Weights of a small text-conditioned image diffusion model: text encoder norm layernorm, batches of 128.
Rows from block 7 of the denoiser, named by matrix and row number. Each number is 500 + 40 x the weight over its row's rms, rounded and kept within 0 to 999. All counts start at 0. Numbers have three digits each. After the name is the row's rms in percent of the matrix's.
# emb: conditioning projection (model.decb.0.0.emb.weight, 256x192), inputs 128-191
emb.44 102:507483481475539693532513473539472491508488485561496491591496502586529514499541466474510496502473486494543405475503462492489481460495472508547501544551584540527510521514528525518460458509543502
emb.45 093:497570496523456473495510543466516523530507533442512559419490512471455490525500510491512504507505497570492497506491484469506477491514478469484488437437441493494518491485503460481536488511467488
emb.46 121:488510523538505662540472571493527527517524493511484552521474479595462504553542517578511480472517519530486567513485458516475467503465527538531529481537533481481499469481571480456452475500485573
emb.47 107:536461483482534624596479515529513479494534503573513525559572502609510497533548501485460459562522458522466468493478488524454466520485493480542505553569530517508367489501573540473422545520527515
emb.48 098:504560532551488654493482538492511498499504463525519540460472471515527537525517521437525527547507523501537498496526452510530503462475488558497534519514426499458630472493532525396417463496485473
emb.49 095:483605506497502574533519466491487482502541518496647509473563503545569534504505524631480495501511466500511538501545482510489489515483444518575507496520468512505545478458534554499472561482483481
emb.50 060:465518534539458655513477520470536515469462485493509524460560468535516525527485543525523524523533554471470514523525458554524477541473502512507511461499434480446507433474543547362423547475483460
emb.51 192:512515513534475460503482473479512492473520494505484514465562482431591545498487546479507501523497507469497498516527508521498489508477529558483506514501397497469493475478504572350416538497500470
emb.52 088:538493496470569694487488498514495518520492500569531556560556518570485504552590506485471477482491478531526503485525480496476513529517505521468489551591500500506505515504576541422425554535545467
emb.53 169:498491517508455383508490476462506526471489536493507473437608490380547542436445530492485496557517500431501489511496480526501481534479494489497501512464396498456508470472455569421462566477472467
emb.54 137:487536495505438339495503487471510515481539542471516486420571485393524533443456543517476485537501497469487498533505497515484479529496521544502490498467385517466510479464446565442487551472459504
emb.55 118:508624480556518674519502453527510444495545512561501535548499504582574549562556552478447473560510476540489537520516567505482435492487489487549481548564504528496551502477584525458429515503511508
emb.56 072:442558524548460596488475412467532529461506500480541472474505476543525506465478521507516480554513513478508521519472521493489510505473430516495496468482475482458484466446450518558569509461484541
emb.57 084:474538489557472627538463521477535512495649483503479480503516488555543527500473530513462458597491484498505523521494514501492477485469544555464478480481455507484462459460508569494491511472465565
emb.58 119:501556486467446393518503531458515537500526528460528552401525508447539492470477517506484457568483485527500490495496436493476477551493542586467487478454425491480577503485487539475496545487466501
emb.59 141:501501496539457371504481521451497495485555528449497499396573495373458538463459528468518479491514497510479500519473479503489492505485500449478496474448396482476461491483457524449528535487474489
emb.60 062:550464473471557522498550496557463504537484494524466466564517519487549458497523455488471473495481470484527519466533441441463542469554484511460465542527555549548465553567513526536495506552535510
emb.61 069:556519487436556723556519467537487511511544533582520541544563502566521518557570478539466487540527484570507541513485482521486485518472510519511494529577535533499473530523528556499428539523569499
emb.62 081:479450513549508526507456577490511475476422416513482470517430468540535495492489507501541473540521493465484443541482470495478494468476491513476509493492498495478413486467497495557572485475505569
emb.63 061:501538518450569626494504491530489487529540514590499528548524524542553527590560517470459494486511488527439478503490496502514465503477518475501499541566463476511508489498587502383389506545527475
emb.64 047:506590511490468286513488468530517532484432506518543501511554522461457526464473501531428449401520468480506516483492496502431493547476515519511474515515493520504545469495484577580491541481520507
emb.65 100:519483509455497264503504491518491483493486508495508460482538491331515540448456496507508524493501501454482493486465512509500492510509484453486506528470437502488477494527422525476508518524542484
emb.66 189:486506539549450444497471533448558561482473523444575498416535477433508538474459546575537559519535561494457574519479520498548497514478523476546551463450422450465553476476470496472534525486464507
emb.67 115:501534508573474538511472560463509518454564521505476529466488482477347539522489543519542500328513520482496545526487509517498462502470516488538524494489428479474490459459516484433464459483490506
emb.68 127:465647516513462499491472409457535528494603528482600480477551465504596507469471505555473494582508506458503563520509547521516520500467502521605493461473486503454534478466465542502510548464466486
emb.69 080:541496481438507313508501482515515507484513528511506509466600503398529537486471513485455500515494474457512492512496508509493461546490503504511470558508434514489477491508477574433447579511541464
emb.70 123:475482484464444267493509510461487508479508515438485469427514488371514490445417486478504496490497500496500479501490497491474512499513479479494492458417458513507466499501413478549589496486460508
emb.71 078:511521532489477325524467445496528531458488516485520467449572480359571526450436525486490499563512488467492504519461478504507471513484530486500490514485410490469511490497453563415479561493477496
emb.72 157:525511532552489592513481468497503494481505503530513532493572495487485563520503549544523508499507509489506515505529517525508486519472502522481511532527426514458511472471533582347390553494501495
emb.73 105:512507471486541640546508401541446447494452494558547510566516495547529503531573493448462470587484481524542454488488443517480480471520515409517481511557542507508500516498555510517475477517538493
emb.74 081:479442470511448628494499551468492510514519488476476558455445517585580483541521554488495474546476485570450505511490434462480493471479518496481495448475486486481497459468549429516523436501448583
emb.75 056:493520489476491386522509488542479486485481506577495423546574485410576513434467487479445474478525481437477468520518490489472442498510477458519480543529504527544478483464490560459478557493535506
emb.76 177:510484501483466237457526478473508506519484531442519507421502512363503480471458481515551539556499528531495497487483455480529517503527516507496507469434449503503497519520455473504559487524490482
emb.77 151:455508517554455529510475495471512511484535497448500471473469463568498497485492533487521515487515529486481528526495504510521504488466508474499525446464514444456508449449482476647578483459449540
emb.78 107:489550515531511670484519483503500532539460483519629525525476515598458503535526530583507514444515526554499560508483488496506484495517527521555502483523544504531595506495539488556509522493498530
emb.79 095:545502502470507426511481490488508506488517524512502538458533505401505512511484510492509510525512505497506501504495477495499497510495501500498507534514416498465504501519484543332401545531524485
emb.80 088:512532503546504404464478426511484498453416438507501492502461453479429548510498544392514476572499504480504470493502550515470499440430527479449513514519460471463586474489495515449447494511492484
emb.81 111:475376506522507621561493587503510531496512482512404456528475501529517527468502506475522483582519477469524478519491325509471469483498482533450522518519551515514473501491476497574518504477503543
emb.82 119:510508500518542807533505518515509485513556506569485522556539508615542540564563544498484481506503486526497529520506529509469451527496518510483496527572510479490493480490564537442421547512526499
emb.83 143:505619487420535566550540443546550533530571546538554515559509516528562476521514445485465489507497498517517579469494584504484473566553519504552496543539542545561487572548525504552496493513531527
emb.84 090:515439451459530611560517458533480444496453464562459534554489494586486486537529499441446439581480457501510425508497424473438490502511497516422472547547559522508499520509547525484446503515529547
emb.85 100:464527515555441326500486496459520506477487506460487422436514495374496522429431537456523507473515512451481515529477487505504489503480507494487517462460441491460522463471423504493533484442473520
emb.86 138:521527507440519291510490439534490499489517545542537432521609500360551511420464473473490493533493489424513486484491509517500531535514491490508489554512499515507515520528431584498493552515539473
emb.87 108:511499505428487276474494491490503488507486495479493460443546500392504488453476474492498512486498522483500500481518517506521527519499488495498494486457428457489518515528447511465545529512491451
emb.88 091:500526507450483241511481485489481471474479493502495454475561507364480535426464505501484495488502515439501485504508536506507486501516489470503488521490431498494540502507444557450475539475515458
emb.89 106:501547513544538747552512484543498447482484487568512541545508497595510546545545546504483502459528484498522523498515547530483469492503528496558520553567520530494509491502548547503431495496527511
emb.90 086:556497491388582412463527483561495476542520482536528503582509538451499433517529426490456469476463478503528504476507493471503517477544478492526469545531572523533473550557487475565546498565565473
emb.91 098:510580511529504548534519527499533476498582511462475481508480497532435507490486504453539500430510505514483542514462571480521510479503546464574499459468555520519536520495484473596593476500472556
emb.92 081:505472525522480449444469521481511508477584483449577503478449488483470483484484492520569548687477569473496571492508464479548581410514491495539528466476516466488542481516460417537537446501474518
emb.93 094:487485521568444404509481509442508536463524507444497497425544485427507527469454566479511480578516528482502507531488456513499490516468518533506520456442417474432501450464455541445520549471442517
emb.94 098:477450460453487515538510587501500501513525530442487502474493524537495452496498487557447463540487461564503546510494481460455492522517504527496481441473544522543393525520483472626582490504471542
emb.95 138:504531534548523718560486544536530532506583501560493507557523498600506565539553559529482487488531506511471575515496554533479461536463545521525513528574506490474430471487555545491434524494523511
emb.96 094:520463489491540637522508533533504498528474497565468531535481512599466504559560525470479459526504479536491514493498482482447485506508507523493491537585510525507367514499566513510432549525535485
emb.97 108:550504500426537318481513478528477500489496512535500454509552498365538524455483463502488512494487519431496493493507506508512485497512485483505484550514445503518486520547439539459500501540544431
emb.98 127:466438493515471524497504566472503508499487498437480472477429507549399473459464490522504489496493508497491532509483476485497517485513508524514514438456539483503474492493446445646611459475470555
emb.99 087:487513477484550755521502488525494488521519464547493558574455519599452470577567481517482487469488493536515472500502514516493485487522504523509461543575567491525509520510581475534470476507524483
emb.100 142:456505497534446424505488539442537529494501548435495476420516484489428501471473520428497486461509502495475450531506491509486480518471519549547501447450447489470526456453471497528537510472439512
emb.101 102:497459518533445373505478457472508508487515511466469479431541474365522530452444522487554533574532545473484495502486498533526506536497502492485516467452415473456467484475430518478550528486485493
emb.102 158:492523503479524555522490478503505458525512437490517486517423493586406451510499479451520507579481518504504449487511514483517534462515499515516516463498556484512487503511492393638590436504486535
emb.103 178:553460488398583459486539518563493476539509506517460551525498543459492467542554427526522540402471518540514498461506540469539518487559461465541486536521508517560416573582529493493518498568569493
emb.104 080:561469518437532479454497488540502498511491515529497486508574520433506517507532505506516513512536508481515504480492444509512506492507483511518481564527441476501520504503504550363433540531553423
emb.105 091:520468467422549550490501490534508508490494493516495465555466534506471446486512448509485456551467462509520547479508439476472514499529518502468495500507559528539529537552477502618578463521523506
emb.106 165:508501526528453416469470469465525510494505548444514504421555500430516526485478531454525484496509493492451481516484442456472521541478497530412495464457415439456538451478479490488536564503473504
emb.107 095:469469495547509644511508451505488473510472491502499494551474500606477489523520526470518506535502523508491475492521489498519517489512518524456518472532597503524491495494531475616522503481491528
emb.108 063:521496500478498542537483519524507495509460525552524532468578494473503536554503569464473478531513465518484490514473529492486452528485497518486461538541390505498490499478586582366388558537534479
emb.109 108:513604528515470576464460445488510515480584478495554553473448485528459526542505533512517513541492527524463527505510526500526523477468504527531537501503454479443617468463552477354439465512479495
emb.110 061:512533504423521476548498512497484500486496557573540501538632518469551545518547511480429453556499461476496502508493509485449448551524520498469487559508423500491498497522529596419397613507540506
emb.111 145:512521503506457300500483472475506513491514529477536520427567489366516529493462545489505499544505516519480496502483498506499500530486514496494511487483390487468494483476471507428484539501485492
emb.112 137:524535503500457486496484503470498507489582542487465534409565512441547536500477530483501488491485499514473536506494557491494494506480507498472489499480389488482508480480498518399457515512488490
emb.113 100:504502527525544675522483576519528490518564470531550506539481485591445512548570528500489463514494521515476501500477515468473511483480520558524491491560535502489436503481545484519463510526512540
emb.114 088:519459480459537623542507508533491485503513484541442524543494534588607504540528483409464449594470464550505463459497367487463504481493491531460473524550542526503483521518540485541472469516525504
emb.115 066:511590488536510625541495513476530546484490466504585551511451475618520502526510518567474455459519459507490535502513488459469446462457516563604480491508513494481676466470529499416485478521479544
emb.116 105:491549526542460590526489534462545535476520518479517513458540474473447534486485559538546514474527534502457549510479518513508476543460512504518521487475403465442528473476506508360476535472482535
emb.117 072:502543492464463253491490446502458528488524510509554489464599531364566532455444498518476485488506494459518481496506545517478493527531540521543488525468452512499545509513420570511487541501492464
emb.118 107:528506514519538687560509467526479485520520535574463533542584508545536554548537537436473474434522486536475500511501545500479468541508496476539504576576482488483436493524587574455410541518536476
emb.119 115:445447504535455578531489522465497497470514452454478496459463468556363513490475543566505505442513508505493523538498552504485490495481499440522521464474492472491451475443498516599519473458438544
emb.120 054:467517488479466373542517547490486489488459521512479530468563520430542564503500529505413475405527454469527517506473522558474484503478521506514539524482410506478495502472518627452447561511494487
emb.121 103:508490468424474359519493479483501504509499495494542463451548504350507501432463509506494480532505487461512496500472463489493488537498488497505469531478430515507524496496434561430487521521498518
emb.122 120:485498532549474597568476557499511509493516457501500514502434486562464502513491523538539531430507529498503559525508551535534485488495506501572537479492531494499419474470522475536485457471461512
emb.123 129:501456527556465500539479459469526562484536550485472545438552461471486540518484561524525520575525508534478497519478440529510485558460544546464530486480421486457444458465514526365434552485474512
emb.124 102:468536499520470648548501525498519479517534477476531520472467497595496500516510510545485505526500478538499546526501508475490519492494506504489510441482514490507489486490506470659566493501469576
emb.125 126:507505502466485291460495475483487510488434515489545471465551497361524497438460478529496525451511499468507502490491520506516506512519517501519495508472460500492526515516436532486528529507501448
emb.126 113:498554511496459324496461475469502478474493507464552501419534495366480528443443517511521494503520519467481477527488594521503511488479509501484516480454416484472528492481444528459531530476484524
emb.127 096:490537495487442326524483520450508531502551533453517479428588503375477497447449503519482475521505504515490514529477531500496498543509517504510495462452414520491477495481435540508535543483472507
emb.128 083:514498495515490274508502505480477499493513509461519506431580514391454520457451504473499475456511486492529509501514491508471495503502495494477497512465413517495397500504455567437462559494491465
emb.129 059:503403462442536531443522534520479444518418494501447478509544548461559476519546474433444462508498470526544487490527490476474575460497481495460446531522480486500426494524514490494504513516526461
emb.130 041:539526503457508563541490483512526504450467516568527479486604514474528545515526550539466509466523480554486538512468515535502432548446517497515482592514473540445504447525530607443441591547528499
emb.131 139:506470494450563561479536538555496462537471432551516503586419519560462460553550454538486513470462518500533535484539496474512537443526498528536504517543589508561504546520538442556487430490528538
emb.132 067:523507542546490331431518463495482494512521545510490455482485499439479510463476538556549570484490503464496517477558445525558530513523523496554532548492463462491558531515455548431454479496522403
emb.133 092:492448523550491581503462427498471489480444547540521510521583476534583545514523537517544491571543520492495457515470453522495500523468493469505517528520485476443408462461518565427415539485502469
emb.134 094:494511544550468394496473522471505519497458490473480461450530494371477514430475505483568557503501525451476508509506484533534506497484483501503535499472422484473518482487445500408517522475495429
emb.135 086:556444514467552422456523412541484509508456514549501485521522525443581498493528481513502506559509487473528473480547469526504509498511480507493493566526460492508484525554498543397421520569564440
emb.136 101:492511508537470291479490438488489508484477490483523467468557488347551515454479505499528501518494515447509482495522461505534517498514469498473487493494441504499539492498441524419485517494512477
emb.137 090:510498505546491607543493530501530543477517534545483523505549481536594549526508547495467476550509478512508531511486471502467451556464512533455492513528466523487513472469534570423353563479492545
emb.138 060:492480470476517517523518462463469502500441505504593561495561520547546513536516517496446487532504488507537433492504444482507492577478494579479469508506481537489454462470568532444428559466497478
emb.139 091:519532480479484413482484464524496499478500570524541469497597510438544535469471490491460483584493504479493541488492471520504519569498511530488471550510448534470553495495454543388388566489502446
emb.140 071:501585505515551557547499462521508458531549506556524528522551509518637518534516523513473493560503484495460469520512533486476481531510503460502478519523506520538468519520563527525454507508516485
emb.141 069:547495472429549474515500536565487499504436527558545512563576517445444531543567506490472533447512490524477477488478524534526478541506481497503491591559468513518486538547559528442417562521557475
emb.142 107:516435534507469347487486492477496506506471512473453493460526508353449511466452525489572557444519547463502446500515515533562517511517485475499518502479427477489456507495463546468518514495495450
emb.143 081:477565504516443396483477454431505501488569497456541488442513489434506509455437555492498522547494519455524511492533569499505519491501512520545506466425395473466560471462447516468524504475449495
emb.144 112:506545517517475330484492418494492510477481510502586525468565492371565525499466506516504467435501487485494494523516421478486489526491512485502485512501431490469592478486495525438466515497504490
emb.145 071:555471450445521602467531504544481468539535484470529544532492498499496462555567430546521491475494497545533496487470494459498544448562551513512478455512542525585439552552545486538595471543527516
emb.146 062:549532479423511336499504505529483471498487525508484547486607512381477541521519504462471475468490474516528478502499506519465467516474509517493509550494434562500515505521493569408441554527534502
emb.147 043:461523499426500578516501477485529537515514513541531543472570503532504550512518515479484462571494443524511448496497494534523437544489548604478512505509436522508484484466559564453445558486478544
emb.148 054:468475528470511444497482518494514486493384576497487416512552462461627552453516501544486504445531503452441529578501495516491469552472498485518518468477518451481447443494482550567555561466516479
emb.149 076:532479489439548526534523501551490525535441475563561512586507522516516488531553468509465497461498498493499439465519457523517517497522492496475494562581575515524463546548530526471447488523568486
emb.150 054:529504470420514409560527458492491509495489549543529498490615519487511499521514493464443431609508450501528481484493506502458476564506525522472459527535492534504452516512503562474437566524523474
emb.151 066:533550468473498392543497529488464471496510508534456513460583501429443521457468495491492497583502479463528444482529605525513488508506444479507487537502461539508422537502469602506468554506492474
emb.152 074:564497486498538515494519560537493488506490480565494541514548501468442523521515493514481512491492497502504503476518482517466496497493489526502515573556463505498481495497540506359380530502566494
emb.153 071:546484471429541347526532501553501511519491524547509498513569529418531505480496478527454486572500494485546461498510488516521486517529501502493498567541478515506470538536482563435422550538526451
emb.154 142:502506457448490339510502490483501517497511540492508453474552520434441485448495462525449453470475449484490487471458434447454525532530447439480449502465468479510488529523439502524531548513513483
emb.155 075:546511506410572480496524480559461521542488497550536469591541536520466509496558439569470476471489473495517485471517534485502495514530483530498501596551570532534451549551521554523453512553563454
emb.156 113:491486541550479408455481502475513498484481462480523469466449475411513528460472510502578568491514558442483457527506508544563527443508514508583529470457457458477467485498465506477548475480476452
emb.157 166:554469457462512481469530539523500508535498510502524569502493524486449466530507458510442460456478468545506537481481443476471532463540518465584475523509525598547517559545541507537493481529496503
emb.158 071:494500455466505630453469574489537542502543438546507509549449502582509467526517497449424425510511475490483579517492460492458519470463518520559489512554530455513568477497524456531513500485494565
emb.159 066:533527490456548482485516543550466485525546499540472577519522514487513510555543485505470481484470479519505483493490520486494515466520510484529475540522480511520422517550573523451424488541566439
emb.160 075:536496481424520469484522476503505517490550514536475511471573517442532511499529483472467457507492474501520510479519542483482465513489495486446459532559425541515473516510508524380439528537521507
emb.161 074:499502460480468475583510506469514479524585505466512513448468503477446495497477530616464465467516434535499531532469549535446480492502502507522497453454491527520453515490469490553546497477462560
emb.162 050:453471510507514667529495470506507544512477535533559444528527521582638527495544522486502470590515485482533514490490352534468470509510514500448516532516547523514491497484497494480497508474515513
emb.163 071:535500468437531690499516492548467475495489490546502569559532510522489488577555462477487515486490497545524491465485512509524521526522488499517469552578515485516519493566567537350433502558533467
emb.164 056:521443501460525434533517538545492496491495499551393523518530530443610516521509497429504479504477468534543492510496506527480492535496508480433486569543496518522437501503509583527475553554579510
emb.165 083:499463511470520485523488539520523528521550462464453516509444504515411454502512449519543534544484541508471598487488559478536492459513526517495528462474583462518422528534502450599590462489471564
emb.166 067:533479491479511449506509420522497482485571489565482474494555535413541520476516516472500475466488488479523501482509547493483505500510511517482486583542467521496514501503481572378415532525528489
emb.167 088:516479479425541561515542547569514502544451460580476530599450523556511479530549448488468512528506494528505542515488513508499505478499499476527502542548562542555477549519548473554501480511567518
emb.168 065:527469494427535348446513413550490534517420559513522483511565503366545478464494462463481520590498488453519504465486452482496547498495501472495469541492479507525564517548436508521518570541555457
emb.169 054:509508491424518429525473501492520459432512555520523465504505445421452498444473493555477518460509497474483521569472527531504443519486530457566508527521573474514457513491474506601554508522518510
emb.170 072:545548484394563344496528454562477510511470502577523492553542503418521488482520460498468477475483466485513477457523524499489501502529493479487453587518525512548505534569508537507487513546559451
emb.171 082:478455557588504564502480482473485549529483494521466458511507501485435546472507527502602568562514571443519485462515424516576522458493491483507542507498470466489529489479504488485525522487513447
emb.172 064:483486477458468603546441469491468517465440561516491485498573482533631506488501530441477425495501429453493448510454433505458419554448531482513481504522503517487513464470521573533481570487474519
emb.173 088:531491545489506357494477412509509476478508509541484442494573514379510559455488506490536498538487512441478513479489504511525520508496496494497493546512423502485521490509430548441449536521524485
emb.174 169:532522494447554583458518516552469477532474494583501514544511532535488497544563497470455500448483482514528480476527505502498517503527483512494480585589515482540489528528549520393369522546572438
emb.175 079:501432502476513540553469513482539478478449515533530497505588472524631516499518539510439443588527479478460502508445435522481432524463507438531511513543477502438413435472522539473454563509486506
emb.176 114:508482479454519429515515496511480463510543554523462497489584520428430504473501489521456464371485452489488465473523591468470446528524474447525447528491442494538415534523483559483496552517534461
emb.177 092:518508522561528592556492498531459459490464493545493465550549505461548539498516508547532539525518529454534466496526523521514508477482434460524503541530495520494432500514492564431460552513520441
emb.178 043:531486493454474508514523523508494512509496509487538493486559540454522483408475524549465504529485497478492490495541488519514508531479504528519461480490452523547494536528454537443463578496466439
emb.179 054:489570469477480427509539416495490487527474505493517488523493520502616473455498465489478443509479471454498515478524553431470539473499540502475468515475511562538477487522457508585513483492501518
emb.180 057:491443506461521562516443503523470465476423475533460461546518490520452514518515540491483484477520460434500487541529551526444470534483517536519499505552505510487436473506505551539493542443525523
emb.181 074:520481478471510695474494486529465497516505504546488566521532542562545497564543516507463464495497470566522490486502497479484499483501498481505466538564475528516484516506580515394396534521525460
emb.182 059:502570459422507438494528482518472480551517513543578525513548504512504463530503509508437456521459442504561445484521561488471508500540527559552492540494522552551524508499511531522431510520522476
emb.183 067:465572481515471599452482485488507460521505536542472518503475517550574541543549566492435451484515463546465525541494563470461478499461524461464471503542439482498577460430554458437399523470473542
emb.184 106:479464532576471395518492482466503527490482496465457520435524496356499547467470559469553537555528510471494465518485457521501471520466484550451527470470420501476454477480474555461508557478472510
emb.185 085:467481452515462517541487496439533537491574524451468498430552507485483507499454529492425455594498458519464524527486483484473465521454515508460470463460416503485478456452486503486511510460458565
emb.186 070:506566500449482462517502503491522543488520532518549520512527516500534531483481527464454459565508493478521494491507429513455439527508533580470486517504478545475615460478483527462434543479499526
emb.187 096:530459477462540454510529518532444467533466481530490503531552524478447488503523462408460447518464466505526452444491510471475546475543461482408467541533526516534406528557490524439464495544529459
emb.188 052:527447450468520292455560523515496480488496455452416512466485536393512435432441454494499459491473469516534551468531560460465516481533528501464491513490501560539472530519475494524524489517560495
emb.189 050:507514502438478508548499446510485503472536547478509494463607474445539569499501523509479472566535478479480517502464482514491427570442530497462491507514442527465478465475488601480482566511527445
emb.190 137:482483530561461439535472573480522536464483514474504488458512482354546561471476549532565543476542533459470537527454513548524448534456535488481532490481415494464435464454488547424498515482473496
emb.191 076:563511506430523476479519476541487487484503525559475480535580509419567531479503475472464506504515480468500462488486523500512480522501478484493505588533449541529483506549497565451436574533571473
emb.192 068:539594499462518446525496494541493509482474515529555472527599512386455573479502515514467463450496481439526509518493532535445457554517531529493487575507460527505531507532471608483461593524552470
emb.193 062:557520472446548539510519505528479489549465522567564555536526504492515531516563489525473513489462470556490498472479530489473500508502478483502473603551473530511483528548545522459416538570577482
emb.194 118:502495535472466418426463491487500503483599567469550501451579480432455515481497507470505534497510525503478448489513502498531531505482485467505507504473428436456551468501489531442496581494504430
emb.195 147:472553478526456416541492442438520478462509492462496485430546483482551519457436535497483450504499461487481494533515541489460469511467500521497495477444399510467513459445470528481489540459450522
emb.196 134:485525522513454319488490489474510502501528545468496441427561511363463523421440497498534508469513517448487479496507531513528494519500511517494490496452423474483555481504418515493547546504498484
emb.197 044:511490451461511381537555507516500479467487549535520499540548517466521507476478511523426489528525473470501473515492523505484463552559500492538433548534492514474487529532478580548455606508553489
emb.198 081:511482487423503530469540510484480526523500522496472539470505531528546477560523475455475473512499462557507465475515492456498503488531471504478464491499476496545474524548528471465472490504516430
emb.199 054:552513471444524519525482464567501504549479570551513535520555516421533515502532474466448459559522498538487493497486483514496486502476492508488445624536482526526527521567500544450470551518551514
emb.200 056:561497505519488426463490470521521477493474445524497495515555480436499489456481460472513502650484540454501511486524528509547595461499488534500488555514487529477456501527457509528510506487526498
emb.201 100:484537483513503539488514371485439489467487504522532469520537498513548504495508521387437428516471454481535441511521415500468518485522501453465456511526492488483614494482516536487461516480500466
emb.202 069:536424440442517407503543527528449465511478481526543497540484546435517476486489478519495424601444449473530467483476449454455512463516502494451458543490472543566482549522475505483484419529552502
emb.203 060:558500490430549486525511486562490498489459536580509510539595495445601504504515517473470486514526439497504455498494498518461473528526507477499466566530497530504458530529519581505471539542574490
emb.204 083:503446505508507374501507496494480537553470453460571504488453513493461486489502488553536517634495555513510484492499395496519555481520492588494493470489493514479416488509481451483535452520501506
emb.205 098:496495535530477271505498485476505489493490512492469502451525501360514528465468495468564558535494536470520470507509554522558507520496476492489531504461440489493506504499474499434499507507496423
emb.206 056:534623477447497428515513458503518537550496517477582511502541514410441459455509437575474453500490486547501574476460483468466495531550487435532466501463507504554584547553460505527541532515536496
emb.207 064:550501487417542429498486445521496519507522490559522464530565527451525483443517437490481499553479481432526496452501501522522525514544495503502504585546504505540510555537470553464428525541556454
emb.208 144:510443477400557506473505511531488465529455476524488465546494515509525428491526421409492473549452479487521517459492449441501577468544484526432464510521567498533461539543485451535546495524538475
emb.209 100:453493500561469530543523469447508545487534526471532451472488500484637526468465535494495477591502486446508515523504394507482472531497481524448474474484472510482497468437469528485497529452477496
emb.210 047:492612533538465408514516551436511472525580537478531482456568512424539519484463526557486466492527492520466587477463564507474470533507520493529474508495435494499528469478458523456465566477508498
emb.211 093:489567516419562562460518458527540490525485472561493484538469490528498424508547409451496539515471567508506552447495620494562523500519499483558526538535558486551444555538518461545533446479536486
emb.212 067:540485489470516445553473472519512490451419551547470515529616492438529558500475513433453437589510487464530451496494507512469480536506515534438491529527473533495507480511487601475429562509504494
emb.213 058:536552478418553586516524478573503523521516531556525535572531559486521499557577490470450468478487520512518543456473475488474523512537492501518471526575524519548568519544523515437435509522551494
emb.214 061:526508479417515524520529507493495509524557518506487599459514533483543469562550482486503465520488444601510487508517563498474495509537516524526464509523506528556455543551556524519507504528529526
emb.215 093:564490490452534534503501493518486500519500506551520568529530515482492487551536483483493503482487517511501487475531525509509539501500478490492482559579468491518501496516553536346402514537550443
emb.216 080:552526484444541461501497485536485469508483490567523581539530513487476491582517498496485492515474501533494506505512516504501490503495498476514484560549462530530522512499561540414403510537534482
emb.217 081:497588502549496665563476433514506438490480466526489522530489492569496523536510563489504484612528483506517515514482518494470487491485534493596522514539519533465592486478534509529468507480469538
emb.218 062:496510475438540333490503496549533499498562548487507478482491493405397454467484460547485499455482508482475535520478523439505505492545504496558494523446508517540414542531428438573588466518529526
emb.219 114:508513506446568554506532519574458447538526473536436487570463535546485457553551444431507531410452501519525456475519579475521507443547459460525485518547568476569505568564527454556521467533563472
emb.220 129:443412496512439406512518472441509508487469552445490461445509474523461495435445504551474481512503485473487476517502417494482476562482504515503479446453487499501483485465449482557549512448435544
emb.221 052:492540537502512563504460528468510537515472475499494521503497481502466515535480521426550521567499529481520473514513531529493490480458493579535493517515426473443541436494506555439463543504501478
emb.222 075:495493485480466453500481533492522507505548578461498537467584512497516498497470526548447443583504463536502530527506530504459453566483565539482488465487463529499438501494493567566509617475492547
emb.223 082:491484491527474485546443523488550530447586520501448510501508452507413506491478532569455436510525493476431602546477527492431476549446580502528508493499499480450387456458498492537472501464457566
emb.224 063:488540495496515358496520507487497459479443538501593481485521517469512532500514540561473456476500490505468450536468468500467440490503538483500486507488447509483466486484496570489445588475484481
emb.225 100:568510502444532455485495489546488492526507522545521534507545529420533514544532497488476507486511498513511474487504521522517522503520507497503503571535443510519501518551536539385421522557550431
emb.226 117:495432495514457408523512534462499489525511516455481542439537517389458515504474514526507500429510519510484472510488461501500474507515511468520489490471433500498400486506479488449512541506491468
emb.227 044:491556516520503321510479489477476537497556502480483462451487514335466503482507517534516471477449502493501504508483477485494485480518489521533478524456426488505525519541461507471504482502543469
emb.228 105:491528482452455355494508450471505494516509505448552477446509495482561469436458483497455457613491480494520471502521493491462554490531495540496475486456497503514559508499432517550525507509464537
emb.229 085:560449514466559470516514463534506509528531524554503527531546501437484495536534471479535539570490540464515470460509530529563521521535488513485505557544497508499459530544536534401455558559547449
emb.230 122:497535527567482412541468495491523542471544522485477487469553488378431553485487540449553516487527520472474489511481495533513448530464502524463540500497420486463480462480493550374461564481495475
emb.231 070:467421472477549465485521519512456462490375511468524484536445486464519461466504481544510521402497505497494467527480471514519478482509512420528493496494571472543448528530474466598587456502530509
emb.232 082:543486509453525428461479482518509495496472522534494467488573515391515538479507525512500523495504514458505504484482492516513491529520491496523500574517443499490491495514454596406422560516550422
emb.233 058:521498487500486460518471488492519555499475528509582523450579529473507491516489535526431458544477466522484568516484423483451502523465521541437481499508419505465560497475536532432461568492499478
emb.234 104:465482502500444347487523533453527543489449514438500459416528513411406507425433509532492471370488502494509516502513491470489506518515504529389474474446457519493476505465421518504539517485459482
emb.235 065:479554497513461312494487468490478463480439545475583483471561516378464518473449505549509499510513471531494466515486554502483513544504509508457475479457457499503562492487460557509503539486473457
emb.236 044:493475454420503364507456473530490474460455547523534501529577482441469505481479542461446473524492468476484471520467537533469443512479535494495475579536505499520473483497480609541470583501562501
emb.237 130:538436543510511329500496522505502502493468508510483491483553497335549519463479496505531550536516534474513488495509472541556491504511511469509528533480450500497425514521467557441476530509526446
emb.238 050:472526459423505470512486517522473499484413581505553482538609475463558532484490517476438501481499440447477472544496515522452461545504519473481484559537470546519500523511511568555466577471539486
emb.239 057:546492486476564408510526373528482496514456503557558504560539534496533482474531501496492466543456499483522436485510514513515525498524488491495463566560536533535487521561494506466434488525536456